Rows from block 9 of the encoder of a small masked image model, named by matrix and row number. Rows with one number belong to one neuron. Each number is 128 + 24 x the weight over its row's rms, rounded and kept within 0 to 255. All counts start at 0. Numbers have three digits each. After the name is the row's rms in percent of the matrix's.
After each neuron's rows are labels from the 100 images, of 14976, where the neuron reaches its highest value: "patch colour" is the nearest of a few named colours to the mean colour under the peak. Only what is clearly more common there than usual is listed. The data: photos of plants, animals and fungi (iNaturalist). In brackets: how many of the 100, against the usual share in percent.
# fc1: MLP up (encoder.blocks.9.mlp.fc1.weight, 576x192), inputs 0-191
# fc2: MLP down (encoder.blocks.9.mlp.fc2.weight, 192x576, transposed), outputs 0-191

fc1.113 092:161126133134136194119120111108153116164105099100106150136080163147141124088138134139122128137124161099129152104092147122127097098160123145147123115146133071152121162110098111144117129148127108169144107139127133151121136156148145117123102076084117147088184155152127125171092115123142116143109157160128157069132125148095154124133152110115175152125137096102125150070141169103111116152133145118107098125100152122130132116175150147134161133128141140114150148135123121063126142142103185096101102088127170121122092084118105127141123130141131175149127145153136129149163111119150134138
fc2.113 095:105155118134133172108143101140131163177159115096137160115114076150124126150121105131170108148110153164127146079126141125105108133156122094126106156124102092172152140124131152098140191144117091125155086141095071099113110123155080159134122110116140131118116114100146130145118139104143098134126096185149151111134128129097120152122070110086145130084106149120133114114109148152128147123121127154097128131123082156158136080108149140101107150167134097151152161119113072113125106128101093094113123111134113149140125136141143104097139117148107121137084146074083117119142129142129141124
patch colour: brown (49 vs 24.3)

fc1.136 108:153177102087149185132129181106164123101123098156089103099157169185173138125104106113160133125116133101096118123137131094095136140131109146150118114113150116145111098131139165152158146090169130108154186152104121150132122165135104147179168108114147142141118123154116164147121141094095107092126153143139105121139142118141111113152148102118149117172113126122142099137112130181126127121126147121112103137113132146131110147159171143115134140125116140111131135120162085095121106137124092123124082083102137132148105079084126154119104137132165115102132107145106135109090083116100093108
fc2.136 100:142167135102117153179140141140101115109111160135161154156114114156133136126107117151125086103133149139129112124137110142128149109170152105121157122125074131077121101141139103159158149100110136121130121115107150113097115152092115120165124161122136113162140111123140109121151114069131116175118139145164138119077091150152107120128131110114086114170133115133163126103160161156152119111121087122125122073125143100120113114135137136154122102119091147150119113119140089090140108135128138157146077064164126137177116139170154112122076163142140111122095174156134151114102125081131177123
patch colour: brown (56 vs 24.3)

fc1.18 088:124116124166114116147164129158124132153156143101110105099140134184046106104111124128162093172163108181131128151107106112115116114110110104137124131122137078140116140068099087124147133147144131126155163141120137126126137149117150109128126110099114127128121141145183132133133123149112134134160138121098184148101097185115108136128129156154119146115135130144135100094133135143162123136148129154134132102160144125125092133143110134120186128117116133107128153161108168109131123125076092124081104096038127145126133100111138126127150094149115127094127134083102120124163132119172137160
fc2.18 095:165162170122182113126123181099137148126130097141152115109153138125106140085107117156127156131153161133097117103117108131128136116148149133135084103135144097072152122136121141141111139160147138147097130114103104140118135147121121126105112130107148148152119080126136129127118129145126126096165102107193162103124082138126086162111121100113125127115141131123111127104161160108125098077107114169169142116164126129151176154183144145149162121098176105139091149119149171126115123125124179114124142106167153101141141129079128125120104096088137164129129140091123143123159143079100164119
patch colour: cyan (43 vs 2.5)

fc1.247 097:098103162096122115151138145136181139099127161117115153127098100139087103154128133142117139137114141080109119133097131127138177115128168152129119096151152094141136131160107121121131133135098093150179153146143120058108092091193145110119125084140097154123136084130114136103142159093165104120156104137081130123149166126109139131153094143090131124121133129122143096121133171092151159113155131133157161144129111139114135148135173133100144090115114116097131134136113123097137156134142119132097133168112182107121091122134162111118148144115066157112148164147126092121154139124118138174
fc2.247 092:127139115140118093108133140124109116152148121150130098112099108077146166109158144121144143131118134166092129125149120148111105125145145118140118139124112106099135109136122100154139109108155092172137131113139111158166091142119119108112105116126132118117082150108140134159148089163133158125110134167153108166115146080167169136059132162135141115162099123109095082151156116152108159113152122088154123125110168186174110121124089129137086129188150103149141146143126143129102091173094139137126121090125131134124130137094141101160102134138123130130117107076130146043129133109140111138
patch colour: cyan (30 vs 2.5); white (28 vs 6.1)

fc1.428 054:078111110081089146154117142140091132093145125083103122191118135133113131145108108154133117095125145128137096105147185155172137137109155149158111129152151142126145105130118126113109119171130126121105146173134133112136136157100144161109147134116163122157111141138130100149128118105126148159135101134169134073112160157104122164130169105131115144122149116134096122163101111119131108147114168133099111119151144160132100100156130079068145113128149152108133111097098139088105134120124192147148143148128100174130152105095148144141079098125100154134084117148097087137151137115101106138
fc2.428 060:162121131145142120106173097106118139167126142154178111101115112103158136134117103090114145127124127165120134122100157108149135137146115089113105109147101135094121170100091098141113119141091124105173104099127131131107079119174111135137135125147111143110145145111091115123168120143117107096094108129101134141141159118109139133095160144066131137112152133123183134124166085158127162154144149121128187143110108089107121153156132092151114157098076103145109092090147133170141101120106089099116150146111139149165117135150159129103144119129135097145192098145115132110103084122127119118
patch colour: grey (81 vs 48.6)

fc1.574 153:089087094096149088115086151118174136103110090129141174159132133126123143102114197134107148115125154141112124095111157152108133137116190164153104094113150094119133131117116119117139098133104085130109111110194125114149153142138148115114153115114140076163153151182139105147148107142092139123127114134097114109123153151122168108113127118133085114138119133133157111112104141149135116133089124130154130155149156165151130122120093149146147092116127160114155137160097118135117152106126193134094072142143103144132133101099137121146098115127110148104152166113092147131110145138092165148
fc2.574 123:108142170100096168126163126109121113113089127136136080116139129136138110147150085094142130145098117120090151155129163091108137134127117201104122090148083142134102109151124134141157099124146165149139181152103100158109125110100135128102123143125118124116138166116127139154145152113148175121139127121107130131079173108116081133120138172145128156100171121116121150109093115155090119111127133166157092116128099085143108121109086129109128160095135133150073160092147149144135136133135077119130134118130038124106139126160132152147132133160132145144154110104116110147121133117110141104
patch colour: grey (79 vs 48.6)

fc1.318 102:130171127151127156168116134127094139137164113126145205122097094111128133082152141085092145119132150132116135134123153136130135163163079129125132113081138124135125098114158134104162122098116155139149110126168125118151139125145107175108169189131097091133177100115122131130141075132164140127152145138141115150172079130118154137121110138169143085129130087127077114118082089142118103151135109136140128099095150134141173114102118132089133121158102116119111127129154117170123078102122137104101092138126124131128127118110151122105124093097142147144109104102137148153181153111112113132
fc2.318 098:123135109121142156120150147132088101140144148123133108134122114105132129100130146095142077141108087158114137126137123142115083113121102128144150107132120130095143127126132072141139147177136134150111108123155147198145131155118133133138145160141114149153102102121184075084153099161083147152118088158154109156148154143112161119152120088105114107112091130141116160061159142110113080183129132140125123098120133121119139110122084150094104126119049125091104132116143110133129125147135145111136126086131131132153112126144132087137127125140079168141101147093129131169134130089156107132
patch colour: grey (78 vs 48.6)

fc1.436 088:196084112114160128132179184102105088168151146127139140149128115141163146146123141149139105106148101136107162135103110146132152099128094151117139152103120132131087114120077098142150148158114166127102140112134150153116138123139123100145128175147114154114138126121134109155125105144094158167098108179147124154139124151103114132120115077105116105112112181111132117090122140134119100151105107123118095072148132135143117146093128127097113102163160149109153162144071150120080148140162090143103102155124155089126083150116115115109152107096112134108145133126138110128146169154105126119
fc2.436 091:131142118109122121123101149124115113095129111139135090136164139083104144173126129119151139117083138131140162139148143111180083115094105158104152141159101109142132138116130139126118092083121101130105140101104099126131107158093116116130162136096158108137104158152170136075093141146089142077165134091123130151137120100140170108126106156131109130146100129124102150167098158098148150097123142118092129158140140165109117121129152117145178157179127128067111126110096141087108136111129105154074106168131135139139125141121112112126130124126155091184087112099134183132150141150141124126
patch colour: pink (27 vs 10.5)

fc1.397 082:124137128182140151152161093135134090135142125132111136129115129112131063159184123125120112160137128120106094122155123110108152164112095157133129121117135193110126126138134105132151127146143108096118137127115165110122133177137074175157113107148108107111097120136164126126143147106134141132124177151108109065109139150139121101124108178119143144127131113116120119131155120119193127086127120103124139105150132106153136126145129139118114126126133135132148122083154163120115129107155111096115133139118157116100114038138122098157206136135114098130142086098162141123151102124095135175
fc2.397 085:120135157144118152117140122116106128157112106167109173138163154137130133091158121129133138168154106081086146098103099149091137150128155140136120120156118130132166117131124126082134136089148156115127159130095089139131140109158122130128141081146126116147096106097132132143148086109122124120075158084140081131158124114141106162104126098135176117121155123139135103100130116119182110170136111142119092156129147111136124134099175175110122143154147107128104132128117122169149138118150155111150137129109133159160122137132126115137141132182098132090152080192155129168123139208130125163
patch colour: brown (68 vs 24.3)

fc1.81 115:157132154108092119150134098117138087133152097096172148111111147149083167159093136095126156096143083124143154119134143123105118100123140123168153123149102127101139100151099148120134143135081141093145146141088172146136199128136119130066121117104152133121091144158130166152134140099146097118130160147083155142132099092114148148146114146127132114136140095170119107169141109144126152157135143091130110138131136130107136161132129118154078123120120113134145147175150086149112126116142066114124118153101132091127138102128104131108118139109152132108133173123116147169141126095141186084
fc2.81 114:126152160119137164108171115083126131098147136146189124144117127121146152152148164102128133141099126141093225123103087133106145114131141124139135138124127123112134124144125134113126116145109124072114101133103153147093135108155116093135168176094154096095098143080128185160127126167133114123134133139139150153136083092114091144145153123091154102120158161121134108148156095114123153135098137110153090130138102132133096163094175105155118115117111121115148138150137106141133149098127110123144118117119129126148124130138124144107114098143114132107157190161130113174098117143152155071
patch colour: white (38 vs 6.1)

fc1.552 065:105145126123119122159125161115159132106112145147103126100162118111148119152146159110150125119148138130130141126185138124093125114113117153139114137124107144138129151113138140127099100144121160077112139117114103110139131135125166133141090145144174125137113066143209077103142156076103122125140144149140114103150105149142142121140158161109115148097142123098125145190137130114084099141148140106098153139110142175113130113092140132120136112132137112119107166116178112122081135143163098147125126127117134121112121125168144170148173118150152163094122094100157143086045126154099154125
fc2.552 072:123109144091156100160129120112089076105090125128096094145147152108146157110175139150162134097112087145129113113095138107130112161105126099106132114131137101133110120105123155180125147093158106127178128121123111091126122121117088127122129141117100103154106160125133087162137154127192135106131152108108117150083110161095116138155094100104106128115177143103107121168128097134142161163124177103053087163116097130153122110129135146146128142123093138104158151141106106136128127125130109133111161114153182076106115105115150109081125128132134148125120109133091115135146105136115146132
patch colour: grey (74 vs 48.6)

fc1.512 128:137169160131119124147179109099083143098141134092144167111148093097117090178097135120139121103140137130105127143156091128145111108145095101119112135098102101165105153142173080138132124135133164117161095158140098132105116142157132114125167171146145113133095165170154108133104108146126083130108133136119117155161155112068137127124097127085076134113137116116150120090134148127146144124123150121130093121095116133137096117125156130156163132123134136123144128120100131143131113110107132162110120168179180142122114104161137157107131133118110140123197191084102134095134141135136112119
fc2.512 134:183131145150141107158138118134129130096128133131169104126133149167126085123090121120070143159100114150142101137135118118126136159167107132128112091095133141084165112156120122101131148190147113126119119160111142083154137143109121127102141125148138115162169159069091122149142141119094126180147138107125134157084127136139114134110107109148112154122144120135130141131135112088125133091156167138132133119107126136130155117117147120114084127057133116152154098185085131134149085150169110099141105113168098101149104128133110099079106159097113181115125126126108115084126126102132129102
patch colour: white (46 vs 6.1)

fc1.224 121:125091115129091093127160149186122183152129099151173139125125161137141091165105150121158162193085052110146092127155146133114155115141141144139129104111107144159105128135122086150070129172141122128123151163106139150112114120119123169135116139166102123115111159107110136129137130122079116103113114140083100160121108096117100107139116138161150099145135150133054133146119135118112136104116128110142110125119149111122087116127110148137105102144133167158143140140086108104067147115137148132127149122140129144134124099136153144124134099119163143138122094167159154116090109140155123112
fc2.224 132:144078089127115114131123082116126149134111139132128126122114104140144110124157165158140090135126120158156078139094118125088127145130156117146114117128135145151125119135081148151115125111092093131116133137138114117102104136144106131142145144130100175103131136141118109147188026126137139154134160157103102146090124123116130126135104127166143195104102143082126159119113108148145071107130117106133131075168102087152116112140163158202125122133110137111145138162127153150176103109115120131123143109114117150150110133124113111152098094115136110117097133137135120149158097114165118090
patch colour: grey (76 vs 48.6)

fc1.382 124:125141126162119116114178103150117128125183136128168158138129162132106136094162109128109151136102150127142124112133142116122119089117106157106120110113156058071077140085116103069140179115131121166134119094100123127113122165155118081126144121129128137112078131149141146133116132116131157142119157111149116113093166128143136135130123120089134143115148158115109142101130148101120125099090140156098142127130151117151138142113082179129138148133127128105137133116106135144121103180159121090125125145156132153094112152153120132148132209095138110116200102119151123145139084103118094114
fc2.382 117:138120137122135136104103128124153128142164114149084163129114138084121140128128112115116118147146128080092155116091139128115128126100157152112124128136111137163134144114143153124130152132170088119183113162126101161090151115134127112094110131168112088130139132112152078133086156163133111113137133109131155117162132064153132128098142087117123093072091095169144166112108142107158146154143086132117114197149126130132132108130103113097115102113203132113131142133112123129044130141108117118142131148150135079145156139123148128102129119159098163149139139103126122104134123147119091158
patch colour: pink (26 vs 10.5)

fc1.139 110:146127125112102116138121116088140079107174129146123076114106154068131115133115130115118098145136095123113151138094096143145137115110106116165128099075140155122172119093093141121150173137100092125116120099113114130158150141112107145181152085079111134147131169131071145123117122160128077150126139129140159143125097161079143118145104125134103121178151122132107139125111170112115108144133124152117125149147096130114147112162171128144127109105145153149130114145187109173152124121106125127137143152105101108153132131095114154110102150143118191155162136086093131145151127109112160128
fc2.139 105:070162129081111119101137136096153121102133168143125144119131144151156110135137147137091120143124114174094131130176103132127123152103103119149134164111173134149089179131130100136136126108117115147121139110108116137083107143156117139122131132132115098154155104112166171129170157117093143082117121111162134103120158140150108105134130114149109133152108118111135135119132130135160107075117138131138138127124156079143142100097146157109160129082153088159138165115131133116160080153116184124131129139162138090122140127154110095116114133162122158131156151079110186074109138170132085124
patch colour: cyan (28 vs 2.5)