From a checkpoint of a small masked image model.
Data: trained on photos of plants, animals and fungi (iNaturalist), 155796 training examples, 9.8 epochs.
Rows from block 3 of the encoder of a small masked image model, named by matrix and row number. Rows with one number belong to one neuron. Each number is 128 + 24 x the weight over its row's rms, rounded and kept within 0 to 255. All counts start at 0.
After each neuron's rows are labels from the 100 images, of 14976, where the neuron reaches its highest value: "top examples" is what is common among them. Only what is clearly more common there than usual is listed. The data: photos of plants, animals and fungi (iNaturalist). In brackets: how many of the 100.
# fc1: MLP up (encoder.blocks.3.mlp.fc1.weight, 576x192), inputs 0-95
# fc2: MLP down (encoder.blocks.3.mlp.fc2.weight, 192x576, transposed), outputs 0-95

fc1.139 [122 114 121 138 107  97 146 151 100 170 113 110 114 134 112 135 142 148 130 148 149 157 147 114 139  86 141 119 104 139  67 111 148 115 147  98 114 113  91 139 155 137 158 106 160 195 140 123  95 121  83 167 115  84 128 133  81  93 104 141 156 137  85 138 124 137 121 126 120 137 112  94 121 121 159 110  93 116 139 139  79 143 119 129 123 137 144 127 110 124 124 111 150 113 126 118]
fc2.139 [146 103 113 113 125 116 127 144 138  88 145 132 134 164  86 163 136 110 144 132 126 115 118 153 126 166 116 135 149 141 131 136 112 149 167 135 157 157 123 147 135 161 174 168 141 159 134 114 133 118 163  96 190 162 108 102 168  91 143 136 122 100 100 124 126 132 133 164 163 140  68 107 145  72 122  86 132 116 114 123 157 134 113 160 112  57 114 104 174 145 137 133  93 146 128 122]
top examples: order Lepidoptera (34)

fc1.89 [108 155 104 114  99  91 170 153 142  99 169 148 130 164 101 164 143 153 141 105 103 153 139 123 132  59 102 132 131  94 143 151  91 133 117 102 158 145 104 118 109 122 122 119 136 153 149 151 139 186 137 105 100 154 155  77 122 151 141 117 158 124 151 163 162 145 149 131 144 139 109 126 145  86 144  90 144 126 170 101 143 119 104 143 172 144 133 113 108 113 136 137 183 115 156 157]
fc2.89 [111 140 113  92 172  88 120 115 154  97 129 127 102 140 151  92 101 110 103 113 139 137 144 102 141 168 140 129 139 169 112 175 153 154 115 166 149 138 114 122 128 146 124 155 117 124 120 129 115 126 129 112 151 139 110 139 137 126 127 158 158 145 118 105 141  92 126  95 162 115 132 144  89 112 150 131 107 111 112 140 142 109 105  87  87 141 119 121 150 149 106 121 152 149 140 129]
top examples: order Passeriformes (55)

fc1.213 [113 138 150 121 140 123 148 153 139 131 139 129 136 133 142 149 143 105 153 139 148 132 122 113 145 117 145 152  81 100  89  95  85  84 137  93  84 153 101 131 148 169 115 147 120 124 153 142 112  93  84 143 154 124 113 114 114 108 111 141  88 100 149 110 147 140 147 123 164 119  98 143 119 137 130 133 130 100 135 117 169 167 170 148 125 156 123 141 125 112  86 132  93 135 122 125]
fc2.213 [135 117 111 125 126 151 130 127 102 131 156 193 133 140 140 193 126 151 140 103 144 124 107 149 118 130 115  81  72 140 140 109 133 108 103 114 127 131 149 155 158 155 134 147 161 122 128 122 118 174 126 120 115 122 104 126  92 151 151 147 146 125 111 129 101 107 178 129 109 109 129  79 100  76 148 139 113 131 141 119 102 111 113 131 141 130 141  94 160 124 122  79 149 135 140 145]
top examples: order Passeriformes (52)

fc1.58 [146 112 104 108 126 142 121  95 188 125 100  66 150  91 121 107 141 157 133 114 121 144  84 125 113 125 129 115 111 123 140  80 179 115 132 109 115  89 140 126 127 166 166  69 142 100  85 112 135 123 103 128 132 124 145 124 130 108 113 117 147  79 140 168 187 125 149 157 115 143 165 130 125  83 135 162 113 125 109 136 173 136  67 126 140 117 136 114 132 124 127 131 144 148 135 135]
fc2.58 [159 153 130 121 102 122 119  93 134 161 116 119 137 103 129 141 129 146 142 160  91  93 128 134 201 110 115 202 136  92 144 134 149 156 113  90 141 154 133 147  93  68 128 139 110 119 143 127 140 141 130 106 104 138 101 119  68 136 120 120 119 108 128 111 155 107  93 122 122 164  98 132  54 130  91 134 109 137 100  91 128 126 148 161 132 138 141  81 125 153 134 149 123 120 174 154]
top examples: order Passeriformes (50)

fc1.566 [110 155 121 115 144 113 143 148 117 123  88 132 133  90 115  97 138 108 125 123 101 128 157 117 169 118  84 113 140 162 126 164 150  99 139 106 168 169 100 138 148 170 152 105 130  75 153 100 142 112 132 138 125 128 111  88 123 135 153 150 194 116 126 152 125  95 106 146 169 169 105  72 101 165  98 121 149 132 189 120 103  93 109 122 152 126 127 153 138 138 130 111 122 137 131 108]
fc2.566 [153 159  91 132 141  84 127 157 187 115 116 169 109 138 167 117 120 142 114 121 137 131 173  80 127 121 126 159 163 121 102 135 164 158 101 126 112 158 151 156 122 104 117 162 168 133 106 124 127 175 138 125 145  95 145 133 128 128 112 149 121 147 148 140 170 160 121 152 143 128 128 142 120 124 135 148 139 159 109 132 140 145 106 118 133  86 131 157 115 100  92 103 163 165 131 118]
top examples: order Passeriformes (52)

fc1.438 [113  66  91 127 104 136 161 144  95 143 123 129  54 106 121 119 109 143 106 152 107 134 107 124 151 155 142 128 120 130 104 144 126 117 128 126 126 113 116 153 169 153  65 123 109 119 143 127 196 167  97 107 136 108 106 116 135  94 119 119 148 153 102 155 169 124 112 115 125 118 127 138 121 113  91  95 153 123 112 119 100  99 125 114 120 100 151 155 145 159  98 118 163 133 134 151]
fc2.438 [167 109 135 160 127 119 109 138 123 124  99 127 142 102  85 120 122 169 154  82 156 125 122 122 152 119  98 126 143 123 173 135 119 122 160 170 137 124 103 121 108 119 146 136 107 135 150 134 121  80 127 173 169  98 139 119  86 169 147 194 140 115 135 104  86 134 140 134 127 123 104  96 153 118 134 148 153 135 132 133 146 121 168 100 144 200 132 152 132 139 144 102 132 153 106 128]
top examples: class Aves (86)

fc1.421 [157  83 118 112 138 122 107 111 170 139 102 124  99 101 108  88 132 125 164 101 124 134 103 104 158 145 114  93 119 124 127 103 100 135 157 120 142 107 131 134 134 109 117 132 179 119  63 126  94 151 122 104 102 143 140 171 126 103 143 143 134 146 121 141 146 138 119 108  81 149 116 113 152 170 145 154  77 196 157  72 170 132 121 149 117 146 160 112 153 115 138 155 111 117 146 143]
fc2.421 [109 120 120 122 144  91 117 137 118 111 162 126 116 129 140 110 127 131  89 115  93 131 115 139 128 112 125 133  74 114 155 154 120 125 115  88 148 147 125 119 113 146 170 138 154 151 157 104 112 117 121 160 151 108 145  96  95 117 150 153 167 109 106 127 158 115 140 148 182 179 131 145  98 135 127 125 132 160  54 113 116 100 129 171 156 132  93 150 114 153 124 113 136 113 134 125]
top examples: order Passeriformes (56)

fc1.289 [168 135 151  84  91 128 124 116  86 124 136 134 140 148 116 105 113 106 131 166 142  95 169 138 167 132  76 147 108  98 120 116 109 140  99 115 116 133 125 128 182 111 101 133 158 146 157 139 115 152 133 130 126  71 126  91 119 133 107 139 139  99 119 191 137 122 154 138 154 133 132 153 115 102 134 132 120 152 147 135 106 144 139 104  96 100 168 143 110 111 124 128 153 119  95 100]
fc2.289 [119 161 153 149  81 108 121 150 114 153 137 136 141 137 141 137 127 122 104  94 164 159 102 108 104 115 146 107 114  92 106 114 166 112 131 116 135 113 122  88  93 121  95 151 116  90 136 153 125 126 161 115 118 179 147 126 115 127 137 135 141  82 140  81  93 124 155 120  92 143 121 132 104 179 104 151 144 163 132 166 140 173 188 121 146 133 128 121 154 149 133 131 136 157 132 143]
top examples: class Aves (98); phylum Chordata (98)

fc1.382 [168 118 126 142 121 115 158 149 147 123  82 123 144  90 111 161 107 109 127 109 116 114 104 138 163 110 151 142 133 104 160 123 142 123 135 167 130 101 149 116  93  92  99 122 146 134 113 113 143 109 146 114  95 150  99 129 139 116 125 136  95 115  68 117 136 116 112 134 134 147 120 155 211 177 108 141 108 143 138 150 102 142 143 173 154 126 132 113 152 108  86 145 102 133 117 163]
fc2.382 [109 137  78 149  61 105 105 108 118 104 121 161 109 128 148 168 152 157 132 150 106  92 113 122 166 156  97 157 102 119 136 103 140 128 119 123 141  83 174 152 106 105 140 135 137 128 102 130 112 151 130 141 122 103 135  79 131 143 155 168 154 126 134 127 102  93 115 127 152 133 148 167 102 143 152 105 152 102 189 121 130 135 136 147 158 123 100  91 127  89 144 146 167 156 140 122]
top examples: class Aves (86); order Passeriformes (50)

fc1.55 [113 101 143 101 137 132 107 131 145 106 113 136 131 102 137 164 161 122 124 126 124 130 120 108 121 143 140 132 139  61 169 145 122 128 173  96  85 151 135  99 141 122 118 142 164  92 128 128 184 113 111 170 150  94 102 126  56 150 123 130 173 127 168 151 144 133 104 187 114 111 108 155 106 153 116 112 109 116 106 152 125 116 108 154 115 177 112 115 138 131 108 130 156  91 181  99]
fc2.55 [154 106 100 120 143 122 121 116 144  92 153 124 141 128 174 100  70 139 135  98 131 159 148 141 145 137 159 125 122 164 135 111 131 148 162 100 140 140 125 157 140 138 126 119 121 125 103 116 108 138  87 153 148 102 124 135  99 134 128 155  58 123  87 145 161 104 108 129 164  99 122  70 117 143 123 126  95 117  97  98 134 114 113 131  92 132 126 130 167 159  81 118  84 165 125 140]
top examples: class Insecta (64); phylum Arthropoda (64); order Odonata (26)

fc1.183 [150 157 128 145  95 106  97 120 118 141 149 112 141  90  89 146  89 132 100 151 144 125 184 109 111 115 142 123 150 125 152 122 140 144 104 170 156 133  86 160 145 102  85 138 133 149 147 164  99 131 110 134 120 102 135 111 162 113 127 157 132 170 135  96 119 201 133 147 129 142 126 151 125 145  91 170 113 112 139 118 140 101 104 161  71 110 161 129 141  87 123 139 152 135 106 154]
fc2.183 [136  81 112 163 106 158 157 152 159 126  97 115 141  91 116 145 137 117 145 124 118 126  38 160 151  95 116 119 103 130 140 149  95 135 104  91  56 110 130 127 108 150 138 130 172 149  69 129 147 138 149 137 155 143 155 100 167 137 122 104 127 110 130 142 131 117  96 139 195  94 137 112 120  89 155 121 108 172 131 121 131 138 170 118 160 168 137 111 115 134 131 110 103 138 138 132]
top examples: phylum Arthropoda (62); class Insecta (61)

fc1.346 [146 136 171 103 156 168 127  88 161 173 134 126 127 161 111 123 140 131 105  89 179 120 120 176 125  69  81 121 176  98  96 146 135 106  94  96  96 139 172 130 129 105 151 108 151 103 122 125 112 126  93 126 126 137  82 104 130 121  71 134 146 132 128 156 138 112 137 126 128 129 136 151 112 127 149 177  99 139  75 146 149 119 122 133 118 154 126 122 134 148 121 155 104 113 148 154]
fc2.346 [122 132 149 123 146 138  98 113 109 127 148 120 108 104 146 150 104 175 144 115 159 129  95 174 123 116 162 113 118  96  92 135 160 132 179  94 183 108 138 122 147 113 176 175 154 163 137 122 130  99 116 113 105 142 160  67 134 124 127 137 121  92 155 117 124 141 111 156 136  87 150 126 119 127 114 121  84 114 140 133 183  88 107 123 156 146 144 112 130 131 106 110 186 144 157 177]
top examples: phylum Arthropoda (60)

fc1.470 [146 114 111 117 125  95 142 159 208 145 157 125 148 120 132 146 121 109 184  95 135  93 104  98 176 140 145 142 138 133 144 136 135 107  78 120 129 123 131 111 145 121 103 134 159 138 105 137 155 119 115 133 141 104 127 120 109  89 125  88 166 152 127 109 151  97 115 140 121 162 149  93 142 139 128 153  83 149  99 142 151 122 173 118 151 140 108 170 118 147  73 146 166 130 137 102]
fc2.470 [158 162 149  97  99 136 104 163 117 138 149 135 125 124  91 103 153 131 150 130 163  91 150 129 124  89 134 161 118 123 166 137 123 168 136 129 157 136 130 164 134 104 121 169 134 106 149 104  94 124 123 112  92 140 145 128 177 138 134 107 124 114 166 120 113 141 158  99  94 138 179 144  88 163 118 147 137 147 175 151 154 123 155 128 151 146 142 125 122 129 183 171 105  78 152 130]
top examples: class Aves (96); phylum Chordata (96); order Passeriformes (68)

fc1.391 [111 113 154 147 113 114 131 102  95  95 139 109 117 135 192 128 119 147  94 120 121 128 133 105 136 171 111 118 167 112 168 138  91 128 149  98  99 123 135  71 117 168 114 135 155 112 131 111 121 126 122 114  94 160 105  69 111 116 171 106 104 161 134 177 116 136 127 129 130 131 121 109  91 159 100 129 148 132 132 149 131  85 114  86 150 155 121  78 121 134 136 141 142 129 101 144]
fc2.391 [137  93 149 119 127 123 125 114 103 110 102  90  82 177 102 133  57 166 137 116 139 147 100 127 131 110 119  83 143 130 133 148  90 130 159 105 134 165 102 110 141 148 160 121 120 168 147 143 172 127 177 129 114 126 157  94 133 155 110 101 128 207 164 114 151 120 150 127 137 156  62 108 127 114 118  91 173 118 162 114 121 119 128 145 160 119  87 145 118 104 145 168 154 160 122 138]
top examples: class Insecta (65); phylum Arthropoda (65)

fc1.21 [116  84 130 137 112 140 134 143 119 113 125 155 136 117 109 120 129 106 106 116 184 148  71 205 135 136 125 166 132 152 139 143 133  69 166 148 139 129 187 104 114 166 154 131 137 158 109 127 144 158 116 124 202 104 114  87  95 130 143 105 103 135 127 143 174 129 103 138 143  98 144 150 107 139 125 163 123 106 120 128 148 146 140 125 121 112  93 131  98 148 100 121 141 163 124 119]
fc2.21 [127 102 118 133  98 127 109 118 114 156 150 135 150 145 138  99 150 112 135 104 140  85 110 147 114 133 124 148  60 109 134 127  97 154 165 121 136 106 188 146 111 130 125 166 103 113 135 147 134 119 124 122  95 155 138  95 166  90 155  98 120 141  95 132 144 117  89 138 114 124 143 150 122  99 176 130 134  95 157 162 102 112 119 124 213 128 115 146 153 124 121 121 167 149 117 160]
top examples: phylum Arthropoda (60); class Insecta (59)